From a checkpoint of a small self-supervised audio encoder (BEST-RQ): depths [4, 4, 4], trained on read English sentences (LibriTTS-R).
Rows from block 2 of a small self-supervised audio encoder (BEST-RQ), named by matrix and row number. Rows with one number belong to one channel. Each number is 128 + 24 x the weight over its row's rms, rounded and kept within 0 to 255. All counts start at 0. Numbers have three digits each.
After each channel's rows are labels from the 100 clips, of 14976, where the channel reaches its highest value: "strongest on" is what is common among them. Only what is clearly more common there than usual is listed. The data: read English sentences (LibriTTS-R). In brackets: how many of the 100.
# convs0: expand pointwise conv (model.blocks.2.convs.0.weight, 768x192x1), inputs 0-191
# convs1: depthwise width-5 conv (model.blocks.2.convs.1.weight, 768x1x5, trained with AdamW), a 5 kernel
# convs2: project pointwise conv (model.blocks.2.convs.2.weight, 192x768x1, transposed), outputs 0-191

convs0.487:129113114147134127095132123114151117145149111121129160147156131120114123152147124105134123108124131097096176147137129143109111133111164108129180124167131125120125190193159142075129100117071128123175129097148119098103112112107130151155139120115123176159109114084128117106141112131114127124159111145125181136081151159097124139145138140041133138119125132101134136122134136137151080115137133158142127125124155131121091150139133074171129095128137141152094151067116125131167137105134155110131154128134149121164158135178104150087131110113153170130126099098158139154083128148151132145
convs1.487:166133118130092
convs2.487:149154076167132123097129116113112126170146106144141114107138107108127101111176148114120149113146100115192092122125146136157126140154113135162111150105124113108147134149132137108108146163099187123114109122093134134159122090180187166122109108154122117135140151139129096121133130126142108149125109099149141141150146160164117102071120120133151136173162097093121116139131140130087104089090133128113119134120121141115104120087141146062151162084119129115161093125148161141095121122108127118126137103136121153095136091097115154092128133144081125101117152119129089079102129135153159080
strongest on: voice: male (93)

convs0.543:124159148118143120107143079126130134100112141134096138104100149149144164153162152142083121165133185084118103131110087115090123137137102165125106167137101139140097140114158117128164141155084114094125114099071122099140124128129117102161094158122118152119105191181111124133124148145146166129125104103155139147180131125085115117109141111124083177122117117125146102121123155113172105110133137139111122162127128130108141130130155141068128128118125158133161078125139143094137150136131179179135132152111109141148140122105096105159097084155113156125123116140147137138123128140073142145
convs1.543:162089142123130
convs2.543:151124105175124115074141125098140102136145107136067130126143172162107097142160090101144128100106100154153154148129103122113109122107128164157160116119155109144140137137105123134133113135173160121136094136108133160134142098126096152080154114146078142166159132077124163090096141116133079177162088124112075128123159150132110124132125141128134127137126139148139106068125150154135140112095155134086067104169179108150125111148132111100135141123090141069138142142084136131158144113102142146113106126130127156121161114126163163135125129136119117135116149105124124129121146134142168131
strongest on: voice: male (74)

convs0.397:136133128096135134114152169134152126126128112068137134057123125114132138120131109128109090114139119127159156124150112153107125119113127178136134100163159155157133112152100121130122149119126124171148136120124146112154073092179092120155110120123142139173136128096138146117125138124130156124115182162125137164143108098131125111108132094162122118124105129165097110116158162096106118072140116119158162099112143155127114106134110091148150114148108133130127122128125144128095066151146102149094116149122161132118121163179142098151059135119129142127088115163195137118163079131163133139
convs1.397:126121105126176
convs2.397:147152124110110173096091158135144127110113110093105145110116146140159145136125136107101131108128104144129163136109122152100110141082152132139117144146187134150134141166067144092126135146092135078133110143113140121135116120141084133139118115111182129130110085087134155143145131140112141103150098153116076171069117144127151119097117116116133076151114101154111099118113138099119165126142159131157150122116157152124164081125095154146101126111123116136125118163118151084155075120096124132143141159101136062125153150170152080090111151161142116162128138113124135109125119117138143096
strongest on: voice: male (92)

convs0.255:135157133099136142147098134067174122100140139169137151122106092186124085113153064118128081151128078161112131145112129087121127144140176173119124158154153130110148120152153147119132169170144121123124156117155155146112153166145119096129111128129163104106159133143116083120122136141122139151091120136149134086102122128133142142143121096120138141121124125136101104116136200120164131119115159133140152139107095118129201143118095137138110134173167150081118098147138112165109132100104135153105109132105093130158098114154129131112091150129123124122144109144135152140103130125117174162
convs1.255:154142165152134
convs2.255:137102089148102158130164156137134170137105150112126120143125103090145136159118159138075130136101132136142119121071117085133130119116153129104116136156141127130099134155099162130152133155108146131116124118137135100112148088132099128087101112144167160140099069152137148098151139143113151170124120155132076126130121154108104127134168074098136146140156128139103160086165124121132095112190095136122133131131106121079128091113137105152128103100109096135145158139099094104082160174118097124149113121113123103132120131118137116137080074167138141121088155125152090123164091131136154131
strongest on: voice: male (98)

convs0.538:140180098077110134176112167171125123109119167111149147159134138148128103120090128121165137122110129143167126123167148175111157111107160188138119116136132116099161111110152093137130123137124109119096109116108126155118093118136130129121126185130156132147181087160110150114156182174113181122133125184116139090128129133139134179111137134125131112131087162173145116142126113149154136133076151120117097152113093125150147108157153160150182091106109101103100108143131120147133114166127127125121118099154107098098151131135121161145153138110106154155133141119125131116153130106104149118
convs1.538:133155164145150
convs2.538:151071168145109080104147098148132139137119126109133130160111141065152139121174122156084128133130126120086138101099188042166109130130147078101119134186137164173111124102127135161157116104133139159097136162099134134128113159135110139137174094103079157159126125096134087136148096153146124124128139140127115110114116125122143117136086140107150137115121129083141118138123105144099125151148116144113144132110178097104123131099122109125123116139130117110170118078129117133157129109122139116141150110175165147127149125132111125132150139124102123090127138191147130134148144145164129102
strongest on: voice: male (97)

convs0.387:113124154115163142148151125125116116145102142176136171124125111102145108127121135150191150096119101151155110151118131169105136120134136144092135133152109114153119177133118105144104123147133082108102131142108108144118124120135108136107120135161171134112156123128122077111101142146148154144171109094175101113126133106140116129156113150119148112106094115123099162153119137117135146086145155157159142120103142111125091128121137153144095113144070150085111134106133115159142167082150086084111116078114083130140078186122115120180091153101115125125190158135155143121119152158149123126
convs1.387:101122114127085
convs2.387:097150111145144159164162142100143152159087147169072088139111123172116114098141106122154111103135059140148100100083086142140137094139110102094134149108124106139107099119076117118132113167139152172146173103163104109149120150103152131099126150096129125138104144137118130115116142085153179110122114101144127126155137129128102087148123148131093128090132096107126124157144102140120103111157083125149125111126149099154111150139121149145123142157127180125128162111138113153093136118157096130117118108160103149180117130111090106128102132180108153102121159101120136116092163118108133125
strongest on: voice: female (97)

convs0.527:125107133127124107135157111158114136109184100080134131115135116125150151152104087124110146135107118121178147125142098145126134130106145112121152128107133157103125127142099132114159117122120135130107131123124136123112146123128076115159106114181113066142128132153077135139110103094170166164138079109132128117141117118101146183126142143108156115158142088143106168125146117127128123159164113154134129113130094153102163117107120084176138089086057123129093137084118089144171125098118162084097109154135125128150138134154142140125079169087178155130111114096130126139127124141133109150
convs1.527:125113099103094
convs2.527:114136135095116130110141140127103117101122165132143148116138135102109178132109143169142181134087144144071083093144142143135129080125139143088147114091132095179152150132102125132149077062133118129139133138207152156142114112166135108127154130069137150157112167151135158126079151105175114164154148124144121151119155138116135135117119135147097129138152129118112146107121093103105120122120102116135137093108137143108111136094126078143130131115141130148121126138096114127138133136121152070104115105172145120143136142139129169154131132116158112132139109111104164106077110076117147153
strongest on: voice: male (97)

convs0.741:098140147106138129097118140133132176135135157132068152112160119123148148182092125100127082107123134119154129108123152101131131130124119104124102103095149154077106081118078145158077103139128125160090159144134114105078158099112147137116107124133116161076196132149148109132144135128151127110129110133128111179162073074151122115121124123160133133124130143134105089133142169147100132121108117140138126140108143126117155169139120130116127171130134120113154120146103075129145104077149083100108124140109108127108196114144124139150122154095126123133152118117103152128138159139167115147
convs1.741:113091131109158
convs2.741:092106119095130119109097155093148156130129097159154107154135137174157095146098096109153151086125135125151088117113127154111135161182142136135097189139127126131107116122118128105072180188126134166121113107158139114104133154151139094161094143182092122149153101121078107106158156113129090097118108128135085135124133122128123133150137127105111140136114164136127093141145116088112112117148145149141104092119148093160149125122120120109123145107145102109141082089116141127093146111133132138101124147165093148162082111149126156149173115139131136121172137131153107142121122140150075120
strongest on: voice: female (80)