Rows from block 7 of a small self-supervised audio encoder (BEST-RQ), named by matrix and row number. Rows with one number belong to one channel. Each number is 500 + 50 x the weight over its row's rms, rounded and kept within 0 to 999. All counts start at 0. Numbers have three digits each.
After each channel's rows are labels from the 100 clips, of 14976, where the channel reaches its highest value: "responds to" is what is common among them; "loudest" is the band of the loudest frequency at the time of the peak. Only what is clearly more common there than usual is listed. The data: read English sentences (LibriTTS-R). In brackets: how many of the 100, against the usual share in percent.
# convs0: expand pointwise conv (model.blocks.7.convs.0.weight, 1152x288x1), inputs 0-95
# convs1: depthwise width-5 conv (model.blocks.7.convs.1.weight, 1152x1x5, trained with AdamW), a 5 kernel
# convs2: project pointwise conv (model.blocks.7.convs.2.weight, 288x1152x1, transposed), outputs 0-95

convs0.562:541486536494508542551473506504426512459569554535419555493425480494492549327559471491565463586443552452526522535518437505552478497583480495534457561584608499452457571509497558596437530579446509536514515483516534470455537484491472558434513457594493527489449497420448467527477504413527424565
convs1.562:423438458502530
convs2.562:431440489411470579452445468516404538515518588480546461490395500488486558400549426499556471578589495526642453431544500402539482554620513509527501547494487465457531492471435471616395460501494471515525402476456450446517460495446476515508511494557433466532425510440460423553470538504550461446
responds to: voice: male (74 vs 47.8)
loudest: 4000 to 8000 Hz (35 vs 5.5)

convs0.289:468599502491480530536505572531531468529540529453538425537509447441538487540483443530490487521384470517459551435489521470494595536466389539557492477567474486534518521418508510458519518490521412481552438530558498437464456401494470470438525532566566570525580501486476500545556515535567470533
convs1.289:488485456495601
convs2.289:511433541540539465403466550562496535518473507488576419503460557573482475534535525558481327436428576529485425455549476482475559596430499579506526469439494517470486481503511454593482461435540430450449477526498520422533458447446430436475481472538532478451530487494485563467528489592447496526
responds to: voice: male (85 vs 47.8)
loudest: 4000 to 8000 Hz (28 vs 5.5)

convs0.315:410451448509539440489436518513484516518486491469528507435480552494479490484542413451521484392494499463530563399467594536493569507456490451571516507503447482444508505434495560513535477574540424517480514542414578336520476552468446489547416520502649538454575553479573455555471482412497541398
convs1.315:458458459491585
convs2.315:518427477480474538429501478480494470451441562514425463473480519502584435517519497459459453493546560630434433514442484537480459504489540523527486506532494530564517503537542497458557513497501473488508527456489500546537564427505363445478481483569450467535456465543500490461452546453449535450
responds to: voice: male (79 vs 47.8)
loudest: 250 to 500 Hz (38 vs 14.3)

convs0.286:488436437456489527631411357393404561536534536444554535480558534474505479610539398489472503479503479550494508482562515495531400453525456436591523492554566530528456501526465558585415462559492466485521436482401500526590476546512427557520421396461544571469464501566487506516488469512441468478
convs1.286:525518484490606
convs2.286:491465478466468600488546414487481477610509493513551461518525503432483500497511496493451560528455580477495500508511498493407502480406564537584494555623476541532535527533526391460461536541472422500507482488394447513515491411495597404454508500519524609427506465479428418568594488531565487518
responds to: voice: male (96 vs 47.8)
loudest: 250 to 500 Hz (36 vs 14.3)

convs0.307:516490567455458527444481547513505597439524544394470516491452502492432497413521564529499445449549470515518547502501517595427536547542493550507376555457455493535464543530453575605504433526607496489395562439457459508488463592454581570509584479408479550497450497468498472515461480572496473466
convs1.307:602466476501481
convs2.307:525425527524604484486550439493414455452590412450432520535523459530546431527565508469545502596592503482552473395538603527470469536558503461570407534525517482621512460509461459495431486488517579510589517572499463500495559507524514516442427407443499546545502517530560499489504523482544549532
responds to: voice: male (82 vs 47.8)
loudest: 250 to 500 Hz (33 vs 14.3)

convs0.435:543480477580538530548582524561500443468493487467425557562543516493413438482581540534487551485362516540471555482393523549407513519578561538434462506539614464512560474588441401495557475497524565413538559442460517508491634481496494539510485527434500478482515506490495513566552522477444509452
convs1.435:576540452520549
convs2.435:429535469506562498402528500466353510454486505428471500399518458606514448462533430503486594568558497507515469445511491491561397556510504404485577541556573464550487415623509553492425454498471536549470513563454544573455544487546484450483520481488481491409561402507429575427488452554484509507
responds to: voice: male (90 vs 47.8)
loudest: 250 to 500 Hz (33 vs 14.3)

convs0.84:568499442479588627507540508586540496466569490505493428527495487558513545533457512538428492497555529490462435481438549524505536474523430543546491502520504468508494583464450466508533438525504515439582457522493567557441431475508511625471562570528474557464516475499439451502580582529503556489
convs1.84:462472531533409
convs2.84:536472473519473421505516450477381451472394429444505454440509487410509504520474384446470537526571483527527618537430446441442490485532517521466542525497539485429584482465423441538471482524528502563634497570441517564580597494550543468457444570570512522587401518501507454570424530553468546526
responds to: voice: male (82 vs 47.8)
loudest: 4000 to 8000 Hz (31 vs 5.5)

convs0.749:503456545485556488454479514494451501491452546559568493443438588475469487433472565421540447464513436548538394500499529497497480419542501522535540492463388552460456512491441448480521505474496448540422526519543503555470487472512439504567443532576565557548566491468539550450555460531496529427
convs1.749:435583516472483
convs2.749:476452547489386466452529513535494596438581510509475395522470450560530513527513525493451497561641463427514457419542472462519558475521498451634534509480492466619530516488493433449499440531547434537516423554489512553515393498549594403565528549511522479493519445555557506382435507497493448533
responds to: voice: male (74 vs 47.8); the word "was" (39 vs 15.7)
loudest: 250 to 500 Hz (58 vs 14.3)

convs0.411:385546558474469478466498460488539548377505518477498518442446531506540501537542473474595466547476504497457511412452499606580423554515483505510409491537467397461533422415592532494495541454483490439487488518415572416540550501578547456555550469549488548588483537469606497443530479503505500492
convs1.411:433496477516585
convs2.411:475503504460390460440574477462545496439454637420492430471412489544409484454498487489561578493540556452451458482459569476456554586523464509492563347584475374452490502514522485607416476432425489528443486489410599509535517506477515586574460464504501505571469474461405482475470485507553505499
responds to: voice: male (78 vs 47.8)
loudest: 4000 to 8000 Hz (38 vs 5.5)

convs0.291:497540506565440500461471540514520488570556500519508524518441578392542489470523469540469464547441519583495489443453448516539527423465488522572466497484472563518509487529576464513446538415572539494489518526452490612532499508540419467500581557568519451529531527435436402583565518490575547591
convs1.291:577508516567458
convs2.291:528415531562482459565478520583567524559472472471392481464453540532401558482489498446495437544520417519396453496509472579529429489500446536482501483554501536519501476505408506441509500511460508554522519474534480497529405487518499423491538526515477443468459541500579520543468520523529660506
responds to: voice: male (93 vs 47.8)
loudest: 2000 to 4000 Hz (28 vs 2.3)

convs0.488:591637455474521525456498485417525521467540496512508538483505565529605503512465570493518586633548447506532474484547543448428497382407433556521408409529489526532616567520464452472514446478457461418515515511500475573468485423517441547400525536452558552473492475507531422459486528552499461509
convs1.488:528504515487394
convs2.488:429507370506499495480451576548512512486397496461508510562508506508478561472471473572486590441466538522501534558516449610518472551547507472451493596522515489437464586517558482444521543477466585532484462557466524487434486488470555398544465484589468481469498581616397561550494445497477457588
responds to: voice: male (75 vs 47.8)
loudest: 250 to 500 Hz (40 vs 14.3)

convs0.223:507582471551537575436438529463420466410454541460467528507580452532424414440504495522613480452527589469519435504452485437605431512484488464473450483475482509523474441449529492544571590478516497511578447495507564501497598511482472572520508581447475573503444512527452512449450467554556493456
convs1.223:504513493513610
convs2.223:542589482532490512559522528497614510538566531426591587445553503502544531482506370453457540523511554476497476521470417464467518455472589475490468517542567563529505482451486490474470524448525510535471617455465547489532476517498506539546420496614486463573427462552496567398521514472446590516
responds to: voice: female (94 vs 52.2)
loudest: 250 to 500 Hz (47 vs 14.3)

convs0.350:387641512489504504479563437494392477499546542515562517534581534504567569448472470456530465509545439433564509517527469506462531529480440489539427482541474427513467496534549453572411559452512510501569430434552524515531525554445478483476542522484533529537519446517504494466472462505477492550
convs1.350:482487552525593
convs2.350:544406628461470467581481446495448554518512489518545426485442412480486567565519516424528500414467445510535491559488547477523572460492469525517475446485566404419505439507479497491474462448457481501569470466546518486522477516513511563503502512580546498520442481509477452544508545543529487546
responds to: voice: male (78 vs 47.8)
loudest: 4000 to 8000 Hz (34 vs 5.5)

convs0.676:466509459517401613484468467518502474515494469503471611500450500557440518522582488491416464536536597463446452494575488535539506488571432542479508517532479404487510499559549523507477498479585474457483538469351542478520452468524544539526477511441461516542534537427491464599397493472559534546
convs1.676:546484476504597
convs2.676:498490602488419417453486513548525523537425499465502487486506512512428443521464424593504486572503568461535496472546435480550449440489485554597449522423494448483476494524431498565468445504537502550473511516535540482607563459511481501420545566460505482470461557558481481429523552439465504493
responds to: voice: female (87 vs 52.2)
loudest: 500 to 1000 Hz (25 vs 6.7)

convs0.654:454458516509418486522562549578578515500397542471550496503491424531600460476536485458454535409433565510464518549469527513604488545522438529476484567492440530463442585571509485452534455485452564444439459559524429432491556527587569531545525546461385462574454552513494526506517492535570489425
convs1.654:460471500509600
convs2.654:497388516519527578550431527518490421535524517496482464533545378460457483618474521495540420435415494472477537610430582482504551475468473475432462513476546473497470581544526435538489498535492494601592475593475474573514504522467529468503503391511526497354466495553378451510475509486455421453
responds to: voice: female (80 vs 52.2)
loudest: 250 to 500 Hz (57 vs 14.3)

convs0.71:599526570407456442500406458599579485553553558515440458439517456494503490504488457544507496480468549557494467570532543515546431458500519503476537599495506505494508394465533534578412525443472571527500524548512496538473442492532561520549470457596524574408562467427370517524466510463437495557
convs1.71:415500507554452
convs2.71:504491526447425459420473579440487529539425475381579495562497445507487482577511535421541573563383566518475473563495493435491472505452416449556516415491558484537487540535476476575577509515555642467442531501516452493544463454496491531438461520534456514594481487593498510499416431477587530518
responds to: voice: male (77 vs 47.8)
loudest: 250 to 500 Hz (43 vs 14.3); 500 to 1000 Hz (33 vs 6.7)

convs0.540:565459578524565446396491548491444524521427519481548529497506541475524544495542502469443426533460463567583474572463580453490553646539455498488508459388508478510524521588436465449431478486504470408489556443563570467453494501548443518446584563441504502485591472442562410476411470599504510505
convs1.540:605512472490518
convs2.540:517482496486530536520465570426545502454488527432520469477479413489575519519474523476473501550492494506596417580498462488515544511503471480500438524506512460456507471388386438511500426543399530492495468513501485484480445444404535390457503465485585486521494470586522579445404430481476496471
responds to: voice: male (83 vs 47.8)
loudest: 4000 to 8000 Hz (26 vs 5.5)

convs0.120:498547525540483539413566527439525533470429552608501573446448364453549464553542435487487513493531452539541561452410457572544462525532483505483468444521470448478467473427548518473545501471491438533508507490488551464459449484459448427530533553462440531515475482606463476470552461467489434510
convs1.120:464492483490604
convs2.120:464450498538414438485553470463434452394456537472493510403525451452484452604517541477512497482520541574526474495454504467466468464576524483495438574485453462488492449544656393436589522580600508545472587479473544554576534498462420481511536455590454510518494463562437555517547548502510548499
responds to: voice: female (79 vs 52.2)
loudest: 250 to 500 Hz (34 vs 14.3)

convs0.761:571487445534472507583480474490426527531489489550474538400383419495507466403490506471504515576467478521477490528501475570544494566493513501462523485507536578409444436569375389591513583468427521402585520559527584489449454550548614533504503442555581437445579407541497498499510458422583541505
convs1.761:513517534405457
convs2.761:501471484493500469378585496414555492466498553528493522579460481360594545543565493556485513497512509443494596569424420512515483416504466510567465540587509536524475434581464446517473433545472518436472495577594548541513518438489524540477488494584531419514483461514517520512457591394490545475
responds to: voice: male (75 vs 47.8)
loudest: 250 to 500 Hz (44 vs 14.3)

convs0.219:586496420494491532464404575473567536487549633495424588500557535475510472472433471428594598496494440490522504516484545504514520504426416467515528475509522485495567455487594604532554464448530521634485564437472484640444553536492477480520505544471520509495469442490452425594449476538484513450
convs1.219:565502485478413
convs2.219:519439487460552456443487470432626538604443464511417490484461437624447524405483544559476577462340493489531441502511485507550535422468448535434466437417553457415486489513514567575424544511501455464541444453468461585502517531476521516439558503530386465553516511465507472551469379444514505458
responds to: voice: female (82 vs 52.2)
loudest: 250 to 500 Hz (42 vs 14.3)

convs0.517:455509512410474413552546490514546501601564488428589510528484418505372448495485449552466444472499505518552522581521612571514450430502438472504532503492484568535383577436592457531570495570497486490490569453484451483509445407466462456482522477414473526386496508547533537569449542547481430473
convs1.517:396478528496480
convs2.517:476515567445417514540534507472440496566524574461477534458503468533578547475500521567597540595485508515486464515354446459520474505374495395421552553443489562458470483442366465500516558520473547526568511490423488397501517486590567473598486564465600459483540505373500449515475510523524512503
responds to: voice: male (83 vs 47.8)
loudest: 250 to 500 Hz (32 vs 14.3)

convs0.457:550585570507524473594533518416456480582541451538471458547415452439459456458488519516501525521537564488520530539552467478538510398481436531416625513492469505505435469583645526513441535485534498475501602615550536597518504531541516568544562530598499462541428556548520523539517412519521552495
convs1.457:448466508451422
convs2.457:506441487411565458509412475577580461504470455433451529486423505538529491514509586564556591520483434593601564523502513535539544526517418500541430558543434523423416472482508551541488557513467527431490505510512580521489493450413492544501483382538485480486442498527528354440515433457536525512
responds to: voice: male (84 vs 47.8)
loudest: 250 to 500 Hz (32 vs 14.3)

convs0.111:559649571379440465455563438460473464516551540537500473539529519463442472489523484558494500518496527486486489560386448550487487526548555461534360562561501471513500373474484534411538514556509524537529535557541507369456476500585544594550540486479427513502472547519464517494557617526507423538
convs1.111:512533405524542
convs2.111:489650553492506437491457415510422423530538571474559477499476489502487472488539508518449516539451584579504544524517458615473487513560480534468468461532525415503461487570548551434491465432482467454516503544445496558620476503443488538447416472470586428482412558596484541501511565368522477531
responds to: voice: female (83 vs 52.2)
loudest: 250 to 500 Hz (43 vs 14.3)

convs0.67:535531537567470574436551567470454567541561424553490529521477569536539492521448524578477475560566444514537488616521455475603512526518437398498604499495518501419482498507468537544526529531555491416538449565505400510518453524500452501552538522452459509447620437492602550551551503474482494492
convs1.67:540501431433540
convs2.67:534490358509468531486503476554504534542513523532552503512470523466567380483469537554480513476467531463468476476527466566589528467422491408511572452488521357395501496539544426548539445521432548577486420442522491473495490530507513462508513481447478541532400467484474471461487531474490462657
responds to: voice: female (87 vs 52.2)
loudest: 250 to 500 Hz (33 vs 14.3)

convs0.620:481519391458479440437576514458455488499511372436482521499534534471460511419581518577512496457530428510544537430458406491417449444495503431527453498514492587482536544545469585538505534439437414466465488448470455420429534499506507427460514492452571461458555459464416578493538529557535470439
convs1.620:414526486549543
convs2.620:384581574498524574639484497485444532484544567442543424489488478498498499506500509559526526534551502493523442535455527479477414445486471501587488543511490632450446550431498396478545567548425562516508540416545483531484391542515511480519534559520519421529489519555552533504421488426503487484
responds to: voice: male (81 vs 47.8)
loudest: 250 to 500 Hz (38 vs 14.3)

convs0.537:571511512551446484592445471596549491497548505527461506489557481569492561536464543466524514519461423496528494457428433524549580428528525481467479552553458559477471442423470522499510500522430547458469553631538569437454456558534463514482560364461480451472520544411497496544601506441469442503
convs1.537:393525521501499
convs2.537:651407554556547519462551513488461533518476482388495475491559505526617457438530492499433526461506488516434549487587466509379490518476454453505598526384453484549495497543439464464480527503521491530505431479431435514565477515436464460606463612534532554517560439474408566485476450534490513548
responds to: voice: male (75 vs 47.8)
loudest: 250 to 500 Hz (34 vs 14.3)

convs0.560:513437428545507465579554541499551589438500533495495455483576434492427494487435464439499492507475469585514633468494530580444483535490466475431603496582473437483468479423572580498500438430524518492558514585453511485515417419503474463577493474543460534533555466556524526460470546500452393513
convs1.560:559418516458481
convs2.560:537489590493479547487471510526497509432517516581477427537555490460445499434443472458447402529438445462461510548393437492471523467453444502524552514531547525437526479434576533545527420469479571410512532486392416457454483576516522511522470484555562458435454494517498560498531462471528493501
responds to: voice: male (80 vs 47.8)
loudest: 250 to 500 Hz (38 vs 14.3)

convs0.22:494555469474473479441475425523506531494589535555538482480501473501501528566527514491370505464552529474488452508478478481515523483563513388490492421521395451469383522388472508459498433553576479443546459492428547574535579467512648634520574477503680574546427524501456483506453477559494603564
convs1.22:455510492534404
convs2.22:489535486516529449465480433449445481490520552460504563514590520534533529413419504477523662499535459459500499541575470493449529527510494499543477535476478471492573495464478518418407494432576482520449503498556504417514497590476507504596477611528532528491469502420472473486473484473520559512
responds to: voice: male (85 vs 47.8)
loudest: 4000 to 8000 Hz (31 vs 5.5)

convs0.175:428521490425566513527443451400454560591543429473523518580492612506498549409468557477476534502459535493510492505455419497496496492454490571531480477488538510534501542595508451606409479484462530436482451481447482425553504534527439508551471544410514497532533538518516640393421519452427482335
convs1.175:483540493412447
convs2.175:488514439505466467562523438496492415419553595477497580444498513453431554545476451564511578533404597470433531518516432427502509529560495492491503543454562494492571401514491488478513456480523574455464506538398459454496471506529549445523530575506496479553503540510463602439502494527490544534
responds to: voice: male (76 vs 47.8)
loudest: 500 to 1000 Hz (33 vs 6.7)

convs0.157:464481500513591441483483443545493417502533511503424474527426458490499553528489455442470562569497471467510410397551521462561500511493480459455487502545488461551520464560539544532549559430407399521507558467404436500436452501498549461443474553471555458528474457476483519523510458490440594456
convs1.157:564560505448454
convs2.157:455481472560464479480470420498453544515548414473500445442521565417557602395452376467540516479442470501477463420498492505499515533485593439472538535486439482517580472505399535393454529418497586525493541502503528504467421531502606527504485520545533475480512470520451484383460482465460543509
responds to: voice: male (84 vs 47.8)
loudest: 250 to 500 Hz (39 vs 14.3)

convs0.309:606493504504439514503534422502479461554441462502447504457483501410527552477470462488476423430510559488503473562347505474443523482522530350464494538461459559469409526521476553437515535580596509542518583519455492525471550509582588504462415458536463491465477500515564514466474408441479507567
convs1.309:533531492473402
convs2.309:494421520539410471509508475452483516495434515495456553507480447521467499480563457439473540491622408452448507490548474425528572493502517454521479494479518474519516485522458464495504519608454465502447565512495542340497510412486473468532496495410521509488417431433426495565526565524412515492
responds to: voice: male (82 vs 47.8)
loudest: 250 to 500 Hz (50 vs 14.3)

convs0.305:461566503553537463488396531462526502608503486462521534504478547540534484463592551466475528519468465603438459509424549474396451480593515484526547510542540404525525464504447537483462499416417507450519515436460533505451426574582470521484578466440559352487538408440494431637490480537508572577
convs1.305:576447492535551
convs2.305:491529408496542502468505532508460525534559534465452453460541562486658395380526503511500466521480419441504581490525447498408462479480428463509494451498520462498576499580438543504417469582375436530442505456562540415537497519410488510474485522415565532544469519417547544478556439471516483500
responds to: voice: male (80 vs 47.8)
loudest: 250 to 500 Hz (38 vs 14.3)

convs0.6:510518563570406504539456477533578476510579515460552589537454459503454536472383497555486564563371572544356550529509490455510458523439455473485513519533527507506515470536513483468458466502472430518530465514557443457509457512465514411490525482491512479430524465549481516376491466476600460503
convs1.6:518483440586469
convs2.6:412554468565485506479487521453327482548429419478427492454583414603486495530419504444488511475607493566458551496496502459560521470485528490471571432443463445578532468569558470483491513450563482491533504545478536515574517558561567514495555482541521506551448433382484525479516404490485474508
responds to: voice: male (73 vs 47.8)
loudest: 4000 to 8000 Hz (33 vs 5.5)

convs0.358:543556450451373481421485446513557477409510414587499414542473485505535482539546499497524462520470504603527587455420509470445493490440425530451491499551487495486543394530544502557548496565568533466600577409592461499579494523505579590495447435572495515383400438440485442438548441496499542488
convs1.358:580491467504571
convs2.358:481518445477531516511567571455497605491573543500426469523545415595505463586350570529518479506482567544479482459460537544397526503402478433524537540497483459401444406470576457545605500529516501492519477479517455442535458592628463408478452541543519436465519479512531410518532475538412472558
responds to: voice: male (88 vs 47.8)
loudest: 4000 to 8000 Hz (26 vs 5.5)

convs0.704:516572553460528473442421469507483564574514460546558520483445576483516501496520547471502471494602461447462552461493455487535418397592530407528557519427512503511518431593442427546471437451420541525510509486524582599446391586471546432572521487551473534484543560536615486408412464402485465477
convs1.704:432522500514415
convs2.704:527434496570486518478515663411417402542546490461471470495583547497552476514492483517491445514521490540512433365500527536612480447540515521534521428500546477505500468506560455485497485545422464549459522521442557517488502454569504523541469419495440467543553486503518480431487499457538544459
responds to: voice: female (87 vs 52.2)
loudest: 250 to 500 Hz (34 vs 14.3)

convs0.236:553615460486520435580575369516478476515520540517489420544410486540463519532586600471503522510410488566414490429488488460542506481541549480565523438639468495557431478501485458453477573446527509475427537397470480535570532478479458468442547585501541544460476505528584487445501421510490562581
convs1.236:437483497512590
convs2.236:490531586494498520582475497548519517385498449457555484578462475561480591492476534506363525452471518496540524388535571509502521546486434425547504431522512545472519476427476425471566538486559484440445465504477476405492476523469476502505465501510590571534451476540452535536464453572512490574
responds to: voice: male (74 vs 47.8)
loudest: 4000 to 8000 Hz (37 vs 5.5)

convs0.722:452396490520504537489524455511399442481584405557452499493521549444487539530507472477518417447642514494435588432556497527552415447603460526538534411439534484442470398529435461454528398550511504516556529383551556539499430503581519483582465451542463539539540456531528505448408440471480519443
convs1.722:437523530473421
convs2.722:486526505522501539515444491476463474586477540637480489504514535434580459443496451438525502578477528383494513445412464550533584439547505539563537434570574485565468526511488516510405528539438501542444516517368501471572491505509542441520549461517460503523450557541474492502427454512553559569
responds to: voice: female (80 vs 52.2)
loudest: 500 to 1000 Hz (28 vs 6.7)

convs0.123:614440420611525540486574512474505438559518531442501508483533569547564519567536517489456487573471445520432494526461587542462514525522537558398445619513456585518516537517577509532546552513505493559458506394578444517485494480495486516556461519460571437532502497479502513527478564336508476497
convs1.123:433481527474421
convs2.123:445551473492597512486408466541482526504607422522560448412466484500460457551525369480513502491513484410568493405530477518495506492521510428465455448488481494508468523450527435541476478553379502444357558583511523505446458600483568527538522513620475560487477470550483429462477556496482485512
responds to: voice: male (76 vs 47.8)
loudest: 250 to 500 Hz (34 vs 14.3)

convs0.586:565525404495562516565525580466520453483546486502481480509501449551559630565579509516483566575570451495404409472507502431557529483572537506521523451385454425504400479500424461442461440476540487515482447435444487447567449527437417496561483479500482498505545479470527570462419441507514558500
convs1.586:589508490435514
convs2.586:447493502544571522499538536488551475423515470454529481480567526417610508457550563490520441574498444563526469554512431554588555456500541387621555573575544488440525555525552527455449411497572444516451469459512453459538530516480576434630535572496565411531417472428444493533482455463426438436
responds to: voice: male (74 vs 47.8); the word "said" (28 vs 10)
loudest: 500 to 1000 Hz (40 vs 6.7)

convs0.687:597534479536376495515513517446413514569509523451562511527517549460463543507488591589450441526553484467496497461569479464517507525467499516434513470555483611458461500487437507444557505431625513555543469515550516452596505533509542470557460436490406537539551447526554456507436506577395558559
convs1.687:529492402479460
convs2.687:478550520548442471516519523518544490474550397608519480486511501528490531562505491431452507569532451434466450510478566502508448430487552494560482503510430441466537455570441436438539612331526468381396486520510543480468444427503478463484451551458577453481496466513431527495532430505571442589
responds to: voice: female (84 vs 52.2)
loudest: 4000 to 8000 Hz (27 vs 5.5)